{
  "model": "image classifier",
  "dataset": "photos of plants, animals and fungi (iNaturalist)",
  "train_examples": 38949,
  "image_size": 64,
  "crop_scale_min": 1,
  "horizontal_flip": true,
  "color_jitter": 0.1,
  "targets": ["class"],
  "num_classes": 15,
  "arch": "convformer",
  "norm": "layernorm",
  "norm_position": "sandwich",
  "activation": "gelu",
  "mlp_ratio": 2,
  "parallel_block": false,
  "inner_norm": false,
  "patch_size": [4, 4],
  "conv_stem": false,
  "depths": [3, 3, 3],
  "widths": [80, 160, 320],
  "kernel_size": 7,
  "loss": "cross_entropy",
  "init": "trunc_normal_002",
  "optimizer": "adamw",
  "lr": 0.0018,
  "beta1": 0.9,
  "beta2": 0.95,
  "eps": 1e-06,
  "steps": 19000,
  "batch_size": 64,
  "epochs": 31.2,
  "lr_schedule": "step",
  "warmup_steps": 380,
  "weight_decay": 0.3
}
Rows from block 6 of a small image classifier, named by matrix and row number. Rows with one number belong to one neuron. Each number is 50 + 12 x the weight over its row's rms, rounded and kept within 0 to 99. All counts start at 0.
After each neuron's rows are labels from the 100 images, of 14976, where the neuron reaches its highest value: "colour at peak" is the nearest of a few named colours to the mean colour under the peak. Only what is clearly more common there than usual is listed. The data: photos of plants, animals and fungi (iNaturalist).
# fc1: MLP up (model.blocks.6.mlp.fc1.weight, 640x320), inputs 214-319
# fc2: MLP down (model.blocks.6.mlp.fc2.weight, 320x640, transposed), outputs 214-319

fc1.570:31 64 33 48 67 29 41 27 47 72 50 67 72 61 52 27 30 39 31 48 28 61 29 49 37 64 60 57 52 42 51 44 36 57 34 42 45 56 43 52 52 73 62 45 51 61 60 50 56 56 54 59 46 38 52 19 71 47 64 26 42 72 68 62 48 60 55 51 62 36 57 51 72 69 44 49 49 48 56 40 43 42 52 63 32 37 58 72 56 44 43 49 40 50 51 33 38 53 65 51 36 50 50 31 49 53
fc2.570:51 27 56 36 52 51 44 36 49 53 49 46 54 62 59 55 89 52 46 52 44 67 67 85 50 24 63 49 80 40 52 48 64 54 15 52 52 46 57 47 42 40 55 43 70 53 70 45 48 52 55 55 58 52 50 35 47 70 46 56 50 49 49 48 46 45 12 48 42 46 61 47 51 55 63 57 44 50 24 52 29 53 55 53 59 52 62 52 56 54 50 74 54 47 49 51 53 52 57 42 48 46 44 59 44 51
colour at peak: brown

fc1.365:51 42 53 50 53 68 52 40 57 47 39 49 44 55 63 61 47 57 32 64 31 43 69 50 64 46 38 39 33 53 30 52 87 35 56 68 71 52 42 55 75 45 43 44 43 33 53 68 46 42 49 42 58 58 41 33 42 74 54 65 67 35 54 47 56 49 49 38 46 63 55 55 42 33 66 61 51 53 56 53 74 55 57 37 65 49 48 41 50 62 58 59 50 55 46 56 54 48 65 40 40 45 56 63 33 42
fc2.365:48 56 44 75 52 55 26 55 35 58 53 47 61 48 43 40 62 48 68 37 71 33 41 50 47 47 67 41 65 49 57 52 49 39 49 52 37 49 30 50 51 61 49 30 45 54 34 28 51 50 56 75 32 53 66 66 46 47 29 41 34 57 52 47 50 45 51 46 32 53 57 50 48 77 35 43 54 54 64 58 30 49 49 48 42 50 41 64 41 72 64 24 56 57 25 54 30 78 05 67 47 69 22 42 68 53
colour at peak: white

fc1.316:29 49 64 61 58 42 56 14 40 57 51 70 45 51 65 49 45 40 14 65 13 61 48 53 40 53 49 62 45 57 36 47 53 51 18 58 61 53 38 53 57 68 67 48 44 53 72 73 59 44 63 50 64 46 36 01 55 55 63 43 49 48 47 59 71 64 49 41 34 36 51 55 36 45 61 41 44 47 39 57 52 47 54 34 50 53 43 60 37 36 47 50 49 61 41 53 18 56 83 37 13 47 43 51 34 57
fc2.316:53 50 62 55 52 49 28 34 50 57 52 42 62 53 31 54 45 52 36 13 35 49 49 70 57 27 83 51 71 57 59 53 34 59 17 51 50 54 55 51 49 49 50 47 31 48 41 17 53 53 74 70 63 53 15 26 55 41 44 50 54 62 51 53 52 51 23 58 37 55 55 53 51 61 22 52 57 50 46 49 33 47 53 54 24 53 56 55 54 71 54 36 55 44 53 53 52 57 67 65 55 77 36 43 78 52
colour at peak: white

fc1.141:52 45 55 27 58 45 53 42 42 45 32 48 70 61 63 42 59 38 20 66 23 65 61 53 30 58 44 52 38 50 42 58 51 46 65 71 53 41 33 55 63 87 38 35 35 52 66 62 51 52 68 52 58 58 45 17 56 53 46 54 37 58 41 62 72 38 32 39 69 21 63 61 52 55 62 42 41 64 37 51 53 54 63 53 57 41 62 69 45 52 50 61 52 51 24 64 33 55 77 30 41 48 49 46 40 45
fc2.141:45 60 23 41 50 49 24 63 51 55 52 43 32 38 51 49 38 51 60 14 59 43 40 69 51 45 69 34 53 40 45 53 41 48 85 50 58 54 43 49 59 51 49 56 48 53 42 29 52 46 59 98 36 49 68 76 53 36 54 45 47 46 49 48 52 53 56 54 54 58 53 51 44 64 47 48 57 48 43 52 39 53 44 68 31 60 49 54 48 50 57 40 46 52 49 51 47 46 53 56 55 57 48 53 57 48
colour at peak: pink; white

fc1.39:38 25 63 62 54 49 63 14 35 49 41 66 45 57 72 51 61 52 18 76 22 64 67 48 47 49 56 64 38 55 31 62 65 45 27 62 56 65 41 59 57 68 57 59 47 56 77 80 65 42 63 41 50 44 46 13 45 63 67 40 44 44 53 53 66 54 51 41 36 37 44 40 40 35 74 46 36 54 38 59 51 47 53 33 73 50 45 57 44 36 55 63 50 45 39 48 31 49 76 27 17 35 49 59 28 55
fc2.39:53 46 56 55 54 53 31 39 51 62 52 29 51 43 32 52 40 54 53 07 53 51 42 89 48 43 78 47 59 66 50 52 33 65 10 54 56 50 55 50 50 42 44 52 58 47 45 15 52 55 61 69 64 54 18 40 52 43 48 46 56 56 52 50 49 48 04 54 42 54 38 51 52 64 23 52 56 50 54 53 50 50 55 65 27 54 59 48 54 58 45 36 57 48 53 53 54 51 48 62 51 66 42 44 65 54
colour at peak: white

fc1.419:56 30 70 66 66 60 68 54 55 49 57 46 45 53 59 50 55 54 49 69 51 59 72 40 52 49 54 57 50 42 48 60 80 53 64 59 54 65 46 67 50 50 37 56 42 42 68 72 40 58 51 41 55 49 55 52 34 61 58 69 73 48 39 56 60 43 46 38 35 50 54 60 29 39 67 78 35 49 53 55 67 53 67 20 80 44 53 24 68 49 51 65 43 64 44 45 47 49 52 29 44 32 62 77 36 34
fc2.419:43 66 42 65 44 44 26 42 41 64 48 50 64 46 34 46 54 41 67 35 66 26 30 55 48 48 53 36 56 51 64 51 44 42 48 42 33 54 33 52 57 62 54 27 49 43 24 30 51 43 53 68 34 46 61 59 56 47 29 29 36 54 51 51 56 55 51 54 40 57 54 54 45 68 28 36 61 52 67 43 37 43 42 52 29 42 34 65 37 70 65 25 47 54 34 48 29 68 07 75 51 74 26 31 74 46
colour at peak: pink

fc1.217:35 54 41 61 59 31 57 45 65 50 61 77 58 49 76 62 52 34 32 64 28 47 44 53 32 51 34 44 52 47 55 36 68 44 61 44 40 48 52 54 55 58 63 38 29 52 51 68 67 64 65 43 33 41 57 27 47 59 54 40 28 42 44 49 59 70 61 45 42 33 53 63 54 34 68 32 33 35 26 41 46 55 49 36 52 31 48 72 39 39 56 57 47 62 59 52 59 53 70 37 45 38 54 42 26 45
fc2.217:56 56 69 70 52 56 42 58 58 46 52 50 48 44 27 47 28 53 90 00 84 55 52 22 38 50 53 58 25 53 47 50 30 67 68 54 59 49 58 49 43 44 43 71 50 59 45 09 47 56 51 57 70 50 35 76 43 29 61 61 60 54 48 49 48 47 43 46 38 42 42 42 55 51 18 54 57 54 60 51 54 51 56 54 22 63 71 29 57 60 31 36 52 45 51 55 63 25 18 53 49 55 68 56 58 52
colour at peak: cyan

fc1.268:52 45 16 46 56 34 24 40 56 66 63 46 72 64 48 45 50 51 35 43 37 36 36 73 36 47 50 37 59 35 54 54 35 35 35 55 41 36 52 47 60 55 49 30 45 52 38 48 49 55 64 56 32 49 69 35 64 38 38 48 29 47 61 56 53 45 40 44 63 33 66 57 73 58 44 30 55 26 53 27 44 49 48 69 43 32 43 76 43 58 68 35 39 61 51 53 56 69 60 60 38 60 39 36 56 42
fc2.268:45 45 81 72 45 43 67 45 54 71 43 31 55 58 34 41 71 47 37 46 35 56 47 52 37 40 63 55 66 34 55 45 74 71 41 44 39 47 67 48 46 48 38 57 94 46 66 48 47 45 38 50 55 47 64 32 48 59 59 48 52 50 46 46 46 47 22 49 20 46 49 50 42 59 39 52 42 47 60 45 29 44 48 41 44 45 58 38 52 34 42 51 47 48 43 45 39 42 59 56 44 50 56 68 54 46
colour at peak: brown; black

fc1.78:44 55 19 46 52 41 28 39 55 65 55 55 71 65 44 41 43 43 37 40 37 43 33 67 34 48 48 42 56 33 59 46 30 42 32 52 37 32 54 46 56 61 56 34 44 60 40 44 47 55 61 56 33 48 68 33 75 36 42 37 23 52 63 56 49 51 46 49 65 28 68 55 76 59 40 26 54 37 59 34 40 51 44 72 34 37 54 83 41 57 58 37 49 56 53 45 52 63 59 64 39 65 44 34 58 47
fc2.78:43 46 75 55 48 45 66 39 50 72 46 36 52 56 37 42 60 47 32 47 30 54 41 55 40 37 73 55 77 36 57 48 76 72 41 46 38 49 67 51 46 47 45 55 94 48 66 56 51 46 36 49 56 49 61 28 52 68 53 40 47 52 48 50 49 48 13 49 31 52 53 53 44 53 44 45 46 48 54 45 29 42 49 53 40 47 56 50 45 31 43 51 45 52 43 46 35 46 65 62 46 46 54 58 53 47
colour at peak: brown

fc1.579:40 33 60 57 55 41 58 06 37 55 51 60 48 60 68 46 47 50 14 70 19 60 59 57 53 50 56 60 39 63 23 60 64 44 23 61 65 62 44 56 61 65 52 52 44 49 72 74 65 36 72 47 55 46 40 10 51 68 66 39 46 47 61 55 64 54 46 39 43 38 41 43 46 44 67 39 43 41 42 59 56 46 54 39 64 47 40 58 38 42 54 56 42 50 40 48 31 54 77 31 11 38 44 53 28 57
fc2.579:53 53 55 53 51 51 33 32 44 61 52 28 55 44 28 61 38 52 45 09 47 49 43 87 52 45 64 47 52 74 49 52 51 62 09 52 54 54 51 51 50 49 47 47 62 47 41 08 53 52 61 62 64 52 08 35 51 54 47 47 53 56 51 52 52 52 10 55 42 57 43 51 50 59 23 54 59 47 51 51 48 48 52 57 26 53 56 49 53 70 48 38 53 48 43 52 53 50 54 68 52 67 41 43 69 52
colour at peak: white

fc1.221:60 54 65 51 36 62 68 33 45 43 33 38 40 51 53 73 67 53 33 68 30 53 60 45 51 59 27 39 23 59 37 40 66 53 55 61 57 48 50 54 74 48 27 49 48 48 60 61 49 43 48 40 48 58 54 30 53 56 53 53 40 28 54 51 63 24 29 40 42 41 43 49 30 33 66 34 46 62 39 55 49 66 56 47 60 63 52 48 42 50 44 61 53 42 46 51 57 37 69 55 36 42 56 64 35 50
fc2.221:47 56 43 69 51 47 34 46 39 60 54 41 57 53 42 36 43 49 51 38 52 29 43 53 63 46 80 35 59 41 62 54 40 38 52 51 37 54 28 54 62 62 45 35 50 53 33 37 56 48 60 78 27 52 71 52 59 32 31 38 38 57 54 56 55 57 44 55 38 60 62 59 50 78 33 39 61 57 69 56 41 43 45 54 42 48 34 68 41 68 69 27 51 61 30 54 28 78 37 68 55 67 28 40 70 53
colour at peak: white; pink

fc1.460:46 62 33 66 60 49 33 48 59 74 64 49 49 44 37 51 50 58 44 37 42 28 18 63 38 60 40 34 45 49 52 43 42 48 38 51 46 45 62 48 62 37 53 53 46 52 39 47 36 56 56 64 44 48 59 42 63 45 45 52 42 42 59 71 59 53 43 33 42 33 56 73 57 67 35 40 63 27 59 26 53 46 63 47 27 54 53 50 57 50 55 13 40 75 46 48 54 64 52 66 27 45 55 50 56 30
fc2.460:46 41 51 57 46 48 48 38 44 69 46 52 73 77 47 28 53 42 59 59 55 62 59 61 33 38 47 49 68 12 56 47 91 58 42 43 37 47 58 45 42 51 54 52 78 42 69 48 45 43 47 66 42 45 86 51 45 80 53 51 50 69 46 44 46 46 57 46 33 45 75 47 44 71 49 60 36 41 55 42 23 51 46 40 50 46 61 44 59 42 52 64 47 46 30 49 40 50 35 47 43 53 52 68 52 45
colour at peak: black

fc1.3:33 52 27 52 62 47 27 39 40 54 62 67 58 70 53 30 46 40 38 42 41 54 38 68 49 44 67 64 55 34 61 56 36 49 32 31 38 42 52 58 38 54 64 50 37 64 52 51 53 45 76 60 35 37 65 36 63 49 61 41 22 65 75 61 37 61 54 56 57 44 64 45 73 67 44 29 54 32 59 46 43 37 41 60 36 41 57 87 36 54 56 40 61 49 60 37 58 65 57 53 35 55 40 30 53 55
fc2.3:54 49 53 39 48 52 55 34 51 67 50 29 56 44 54 63 34 49 34 69 34 63 47 59 35 67 46 39 62 64 40 55 83 46 23 50 53 52 52 53 56 54 39 38 99 44 67 54 56 48 30 42 61 54 31 25 49 73 38 43 49 40 55 45 52 52 22 47 54 49 47 50 52 49 61 52 49 55 28 52 37 50 51 67 57 41 57 49 49 33 42 71 52 66 36 53 42 44 65 49 54 36 55 49 36 54
colour at peak: brown

fc1.386:68 58 46 29 59 63 64 39 64 39 39 38 41 42 64 51 36 54 38 60 34 53 47 49 58 55 42 40 33 56 42 42 51 50 52 41 70 54 43 58 57 45 45 53 60 50 53 64 60 42 42 42 51 39 41 37 58 52 58 41 58 51 51 48 50 57 49 56 80 63 41 51 81 40 53 24 50 50 56 46 75 46 45 80 51 44 58 45 40 46 42 48 49 58 66 66 66 38 62 40 59 40 58 42 35 40
fc2.386:50 32 70 65 47 56 55 57 43 43 47 55 77 76 52 38 43 48 54 55 55 58 63 29 33 29 60 73 60 32 55 51 66 58 51 51 31 53 52 49 42 60 63 43 69 47 65 46 49 46 50 44 55 49 66 57 43 55 49 55 49 62 48 43 54 49 73 44 23 45 58 42 47 54 51 57 34 49 48 49 24 55 48 28 59 45 38 44 52 51 59 71 51 37 36 44 41 59 33 46 45 50 38 62 48 51
colour at peak: pink

fc1.614:49 49 53 33 66 46 49 53 47 48 21 52 65 56 68 42 60 39 33 66 33 65 54 47 32 66 40 50 43 53 46 56 47 39 64 63 54 47 34 43 66 86 40 40 25 54 65 66 48 59 71 53 65 54 35 27 62 48 44 49 46 61 42 64 71 39 33 39 64 24 69 61 56 58 64 49 48 74 36 43 56 46 64 48 56 40 63 61 50 43 46 59 56 61 24 61 29 64 71 27 39 47 54 41 45 44
fc2.614:52 44 32 37 52 53 35 75 52 48 52 35 44 51 61 44 42 51 57 30 64 57 57 73 49 41 86 45 60 33 48 51 35 49 80 52 57 49 51 46 49 45 47 61 39 55 61 42 48 49 55 86 44 50 69 79 45 34 61 53 54 55 50 46 48 50 41 50 55 48 61 46 49 65 58 53 46 51 37 54 38 56 48 63 49 60 58 50 56 45 51 56 51 49 49 53 49 48 59 43 49 52 54 61 52 51
colour at peak: pink

fc1.280:31 66 31 53 60 32 41 35 61 74 45 70 81 63 42 38 35 37 35 41 30 55 28 52 33 60 55 49 61 36 57 38 36 60 35 48 37 56 55 61 54 62 62 41 45 55 52 41 48 65 58 58 42 55 58 21 63 39 49 34 37 61 65 66 48 61 54 43 54 27 70 64 70 66 41 46 45 53 54 29 36 49 57 59 30 39 59 77 62 56 41 43 41 51 41 41 45 52 63 61 44 51 58 39 53 43
fc2.280:48 26 65 51 47 45 55 31 39 59 49 44 54 64 59 49 65 47 41 59 40 55 62 67 54 20 67 53 87 32 54 46 65 56 23 48 43 47 47 45 45 45 46 39 92 49 66 49 47 45 41 42 50 46 53 33 46 70 37 46 41 47 45 51 45 43 28 48 34 54 66 47 47 43 66 51 45 48 27 47 24 47 48 48 66 52 52 61 47 55 53 70 47 52 36 46 41 59 59 50 49 48 39 58 41 43
colour at peak: brown

fc1.467:60 70 46 46 44 35 45 34 67 70 44 37 67 46 42 58 21 48 48 33 45 38 25 54 50 52 58 39 69 59 52 37 37 61 48 39 52 69 62 51 53 32 39 43 62 33 35 36 37 57 51 53 66 57 27 44 52 34 41 41 65 50 59 45 38 43 31 54 58 42 51 58 71 55 31 58 57 60 47 25 46 52 43 66 26 46 51 54 71 55 32 29 40 53 52 62 55 45 52 64 69 64 60 38 62 49
fc2.467:54 39 61 81 42 49 53 62 51 27 49 43 52 60 46 29 61 43 57 56 50 46 53 41 62 45 32 49 39 46 32 53 39 48 24 49 57 53 36 55 63 56 62 53 95 35 47 51 51 48 30 46 62 52 49 46 49 44 51 64 57 57 55 46 55 54 71 53 24 50 40 54 53 55 48 53 53 49 67 47 55 49 48 30 56 35 33 34 51 53 62 52 50 42 42 52 51 47 37 47 47 44 43 53 43 53
colour at peak: brown

fc1.542:67 24 71 61 55 74 72 47 54 39 53 35 45 59 56 47 51 61 40 64 46 57 81 45 57 35 65 60 46 37 46 65 75 51 59 59 54 68 50 66 45 40 32 57 55 48 65 64 38 45 50 38 56 51 56 52 31 60 57 72 69 54 45 48 46 32 36 52 41 60 54 45 31 32 65 70 38 48 58 57 66 46 54 30 80 52 54 33 68 61 52 63 51 46 50 45 55 37 58 34 53 45 62 71 42 46
fc2.542:45 64 42 63 46 47 24 43 38 65 47 49 65 47 37 43 56 43 66 35 66 29 31 55 45 47 54 39 59 50 62 51 43 43 48 44 34 53 31 51 56 64 54 28 51 45 28 31 50 45 53 75 35 48 61 58 53 49 29 30 35 58 51 49 54 52 49 51 39 56 55 52 46 73 30 38 61 51 64 46 32 44 44 52 29 41 36 66 38 67 64 27 49 57 33 48 29 70 09 73 50 71 24 30 71 47
colour at peak: pink

fc1.187:32 40 42 55 53 42 30 27 56 80 56 64 55 44 55 61 69 72 35 41 38 30 47 72 53 31 56 31 58 49 40 58 56 38 38 71 59 57 50 52 61 54 51 38 09 37 33 45 50 44 99 52 42 58 55 37 39 45 40 51 35 44 35 46 43 39 29 51 34 23 51 54 42 43 48 44 56 29 41 46 45 45 50 31 45 49 35 67 55 62 68 36 41 53 44 61 37 60 61 58 22 61 36 46 51 60
fc2.187:52 45 49 63 48 47 52 86 45 36 48 25 44 65 67 43 38 50 57 56 64 47 47 17 53 31 48 69 63 20 75 47 44 46 93 50 27 49 66 48 38 37 32 63 84 55 66 74 48 48 41 39 27 48 86 73 52 40 64 47 44 55 46 50 48 50 65 51 55 50 71 49 46 44 60 43 36 46 49 49 38 47 47 49 48 60 48 54 46 37 55 47 48 44 58 43 43 65 28 40 54 28 49 59 46 47
colour at peak: black

fc1.507:36 37 60 57 50 45 59 07 42 66 40 68 48 53 66 57 40 44 18 67 21 59 52 54 45 51 55 50 40 63 24 54 61 47 23 58 66 65 45 54 71 54 60 50 43 45 70 71 63 45 66 45 57 48 37 09 45 61 57 29 48 37 53 48 69 60 45 36 42 35 48 48 48 38 62 38 43 55 44 50 50 49 52 45 61 47 43 61 46 38 50 53 40 55 37 61 25 53 76 36 27 41 45 58 32 47
fc2.507:54 51 50 62 51 53 28 42 43 58 51 15 39 39 30 48 41 53 48 11 47 54 43 87 53 38 75 45 57 66 51 53 39 56 13 52 60 54 53 48 48 48 45 55 64 47 50 18 49 53 58 66 62 51 15 34 53 55 51 46 55 62 49 49 51 49 09 56 35 56 45 47 51 60 28 51 57 48 55 49 39 50 51 61 28 61 65 51 54 57 47 40 57 53 50 51 51 57 50 61 56 67 42 43 72 50
colour at peak: white

fc1.277:52 56 42 46 64 45 38 20 74 73 42 51 78 66 50 37 29 35 44 39 43 53 36 53 48 44 59 50 63 36 57 48 39 58 45 34 44 61 61 60 51 48 44 38 49 46 42 39 40 67 65 52 50 41 51 41 61 38 48 38 60 61 71 48 35 47 37 55 63 35 68 57 74 59 37 52 46 55 58 13 47 48 41 63 37 19 62 59 69 54 39 49 35 59 62 51 63 49 54 54 58 61 63 38 57 33
fc2.277:53 44 68 46 44 51 87 59 48 47 52 38 67 60 57 56 56 48 39 95 41 69 58 48 30 65 33 53 49 52 44 55 62 62 31 49 41 56 50 53 58 60 53 41 93 46 74 68 53 44 32 28 59 52 38 34 53 64 48 51 49 46 54 48 56 53 49 53 39 52 57 54 49 52 75 51 37 55 32 49 46 51 43 46 84 39 50 46 45 41 44 77 49 57 23 52 39 45 63 37 54 20 60 59 18 53
colour at peak: brown

fc1.146:34 56 50 60 46 59 61 38 43 45 49 68 27 19 40 65 53 71 49 62 48 48 45 49 45 77 26 30 15 76 26 44 44 52 41 56 68 44 29 41 67 54 63 67 52 40 51 52 45 41 49 44 46 50 41 47 45 32 56 46 45 32 27 49 77 51 51 36 43 15 27 54 49 45 57 44 58 52 43 50 60 48 64 46 62 60 51 43 55 38 41 44 45 54 33 59 47 35 55 46 48 29 69 50 28 46
fc2.146:47 32 42 60 50 47 51 46 56 39 50 16 49 56 49 20 51 52 62 39 69 55 67 73 61 45 87 43 39 34 47 49 46 47 49 51 61 45 45 51 56 50 36 58 61 48 56 45 50 54 61 61 45 51 66 71 54 41 54 58 58 68 50 51 48 49 24 43 50 44 57 57 53 65 44 47 47 54 70 53 57 47 56 66 68 45 63 45 56 71 50 47 56 55 36 51 50 51 27 39 43 52 60 53 54 51
colour at peak: cyan

fc1.249:46 52 47 17 48 56 47 54 36 52 28 56 62 64 68 46 42 40 39 62 38 66 59 48 46 49 39 55 46 48 64 53 63 44 66 46 40 32 52 50 45 58 36 34 19 62 62 62 49 55 63 50 49 43 53 35 72 69 50 38 35 59 74 50 45 32 35 59 78 43 66 44 64 54 60 48 48 67 41 64 52 54 44 60 50 61 69 69 43 47 49 67 69 39 61 49 58 58 63 41 46 54 40 33 51 63
fc2.249:50 58 36 58 53 48 31 62 60 53 53 47 62 56 44 42 41 49 46 15 48 42 43 46 62 30 80 36 68 27 57 53 42 40 72 52 51 50 51 51 55 48 54 41 31 47 33 20 52 50 70 81 39 51 73 59 53 27 42 55 47 63 51 56 51 51 52 53 49 54 61 55 51 67 30 46 57 54 50 52 35 47 52 55 33 47 59 56 52 77 57 33 51 52 57 49 64 60 58 62 52 75 49 45 77 50
colour at peak: pink

fc1.299:36 28 65 65 52 52 64 15 41 49 38 69 48 56 75 55 58 51 19 78 22 66 68 45 40 49 57 65 38 58 37 57 65 46 31 61 53 66 43 57 57 69 58 57 49 58 77 81 61 49 63 41 50 45 46 15 39 58 66 37 46 43 47 50 67 55 52 42 32 32 45 39 37 33 74 50 33 59 36 57 49 50 50 30 72 48 46 56 49 32 53 66 51 43 41 50 30 48 76 27 22 37 50 61 28 53
fc2.299:57 43 54 53 55 54 30 48 54 58 53 21 50 45 34 48 35 57 53 06 53 55 47 87 49 42 86 52 58 61 49 52 27 64 20 56 59 50 59 48 47 41 37 57 56 50 50 15 51 56 60 73 65 55 23 42 50 40 53 48 61 58 50 49 48 47 07 55 44 53 40 48 53 65 24 55 52 49 59 56 51 53 56 65 28 59 63 44 58 56 45 38 59 45 53 54 53 50 49 59 52 66 44 49 65 55
colour at peak: white

fc1.174:58 43 59 41 62 42 59 49 47 23 53 45 62 63 62 45 57 49 24 68 28 59 68 42 49 52 51 52 39 52 32 56 56 45 53 74 57 48 37 59 64 88 38 43 52 41 61 62 54 46 51 46 60 66 44 29 33 47 48 75 49 62 29 57 57 37 37 42 55 46 56 60 39 41 68 50 42 54 31 68 60 53 68 44 66 44 49 54 43 67 48 61 44 46 25 72 40 52 76 31 53 39 52 49 29 50
fc2.174:48 60 29 58 49 49 11 55 37 76 50 31 38 24 40 65 38 49 48 21 43 39 32 66 35 42 84 34 73 61 56 53 51 42 59 48 48 52 35 46 52 57 35 37 58 56 35 21 49 46 52 78 39 49 42 42 49 53 36 30 42 43 46 48 49 50 39 54 43 61 42 45 47 61 39 47 63 49 40 53 24 49 46 64 30 62 44 62 47 48 62 35 51 54 44 49 33 62 58 67 55 76 27 44 74 48
colour at peak: pink; white

fc1.11:33 43 59 61 54 42 58 19 39 47 54 66 52 60 62 45 53 40 10 67 09 61 58 57 46 51 43 62 46 56 37 53 54 49 14 64 58 54 46 52 53 68 62 43 44 54 67 68 64 36 63 48 60 51 42 00 58 58 59 53 41 50 48 58 65 64 54 45 37 41 49 51 39 43 65 35 44 44 44 63 55 49 54 39 59 51 46 60 32 49 49 54 48 53 37 45 29 52 87 34 08 52 45 52 36 62
fc2.11:52 58 60 41 52 46 46 32 52 69 54 53 67 48 29 62 27 51 33 27 29 48 39 68 49 51 66 44 62 65 57 53 51 60 14 50 50 54 50 55 60 54 45 44 25 42 46 16 54 52 63 56 60 53 12 15 59 48 44 44 53 55 52 56 54 54 21 58 46 57 59 58 51 58 26 44 59 53 41 50 44 48 52 65 34 50 53 56 50 69 47 38 50 58 41 51 46 55 67 64 57 69 44 44 70 52
colour at peak: white

fc1.435:47 47 44 27 72 39 57 49 63 65 38 56 61 60 78 44 55 29 48 72 50 67 48 60 25 56 44 49 48 40 58 51 62 45 58 39 43 41 50 59 56 68 43 37 30 58 72 72 53 70 62 49 35 34 63 49 69 67 62 30 48 57 55 62 46 42 33 43 67 40 60 62 62 55 65 37 31 67 45 32 53 46 53 64 57 24 62 59 45 29 47 63 50 71 54 61 44 60 54 33 39 41 49 48 35 30
fc2.435:57 48 57 45 54 56 53 83 54 36 51 57 63 66 46 61 55 57 62 42 64 65 60 38 55 36 61 67 70 35 49 50 22 63 72 56 45 47 62 47 37 44 54 46 32 57 52 34 48 52 66 36 54 53 56 58 45 27 54 58 52 55 48 47 46 47 48 50 40 37 59 42 53 43 50 58 39 44 28 52 26 58 55 38 48 53 55 52 57 72 36 56 48 19 62 54 70 36 45 50 52 65 51 55 55 52
colour at peak: grey

fc1.113:37 58 40 47 52 59 26 36 49 60 52 57 39 36 46 59 65 66 47 41 48 28 35 66 46 51 51 35 52 60 56 45 61 42 40 56 56 44 41 40 56 38 55 47 30 47 40 50 43 53 78 59 43 64 54 46 45 52 36 59 27 43 24 62 72 52 40 31 43 29 62 75 47 59 43 36 65 41 38 52 40 50 63 49 32 62 43 73 52 50 59 25 70 77 25 66 25 74 51 63 29 52 41 53 56 41
fc2.113:46 36 40 64 49 50 41 36 54 58 49 55 64 74 52 26 27 49 55 34 54 62 64 49 39 19 49 52 49 01 65 51 59 48 50 52 37 47 63 45 43 48 51 53 73 53 59 38 51 49 50 41 33 55 94 47 53 59 66 46 51 72 54 45 47 47 79 51 45 55 78 48 49 48 38 47 38 51 79 52 48 42 49 48 43 45 74 49 51 57 49 59 58 47 63 51 52 33 36 38 43 68 56 50 59 52
colour at peak: black

fc1.436:53 55 53 52 72 23 45 32 61 47 81 49 51 49 64 55 61 40 32 50 35 42 31 59 61 58 36 50 54 57 39 52 61 50 43 31 65 37 53 63 58 42 46 48 49 25 52 68 62 55 66 58 51 50 43 32 36 55 51 66 52 47 61 56 46 45 37 33 44 41 49 74 50 64 47 51 52 26 29 37 60 44 59 38 41 30 39 58 39 49 49 43 52 75 48 80 58 72 62 45 33 30 53 43 32 30
fc2.436:54 67 54 60 53 53 23 46 36 77 51 39 41 33 29 69 28 53 54 07 45 45 39 59 41 42 73 47 60 77 43 53 40 61 41 49 53 53 50 47 45 49 49 38 88 56 35 13 49 52 38 54 60 49 17 44 48 61 39 32 49 34 47 47 50 49 45 52 41 53 25 43 51 37 26 54 57 47 53 50 27 54 51 54 08 63 51 50 50 53 44 40 51 35 55 51 42 42 42 70 54 77 31 52 70 49
colour at peak: black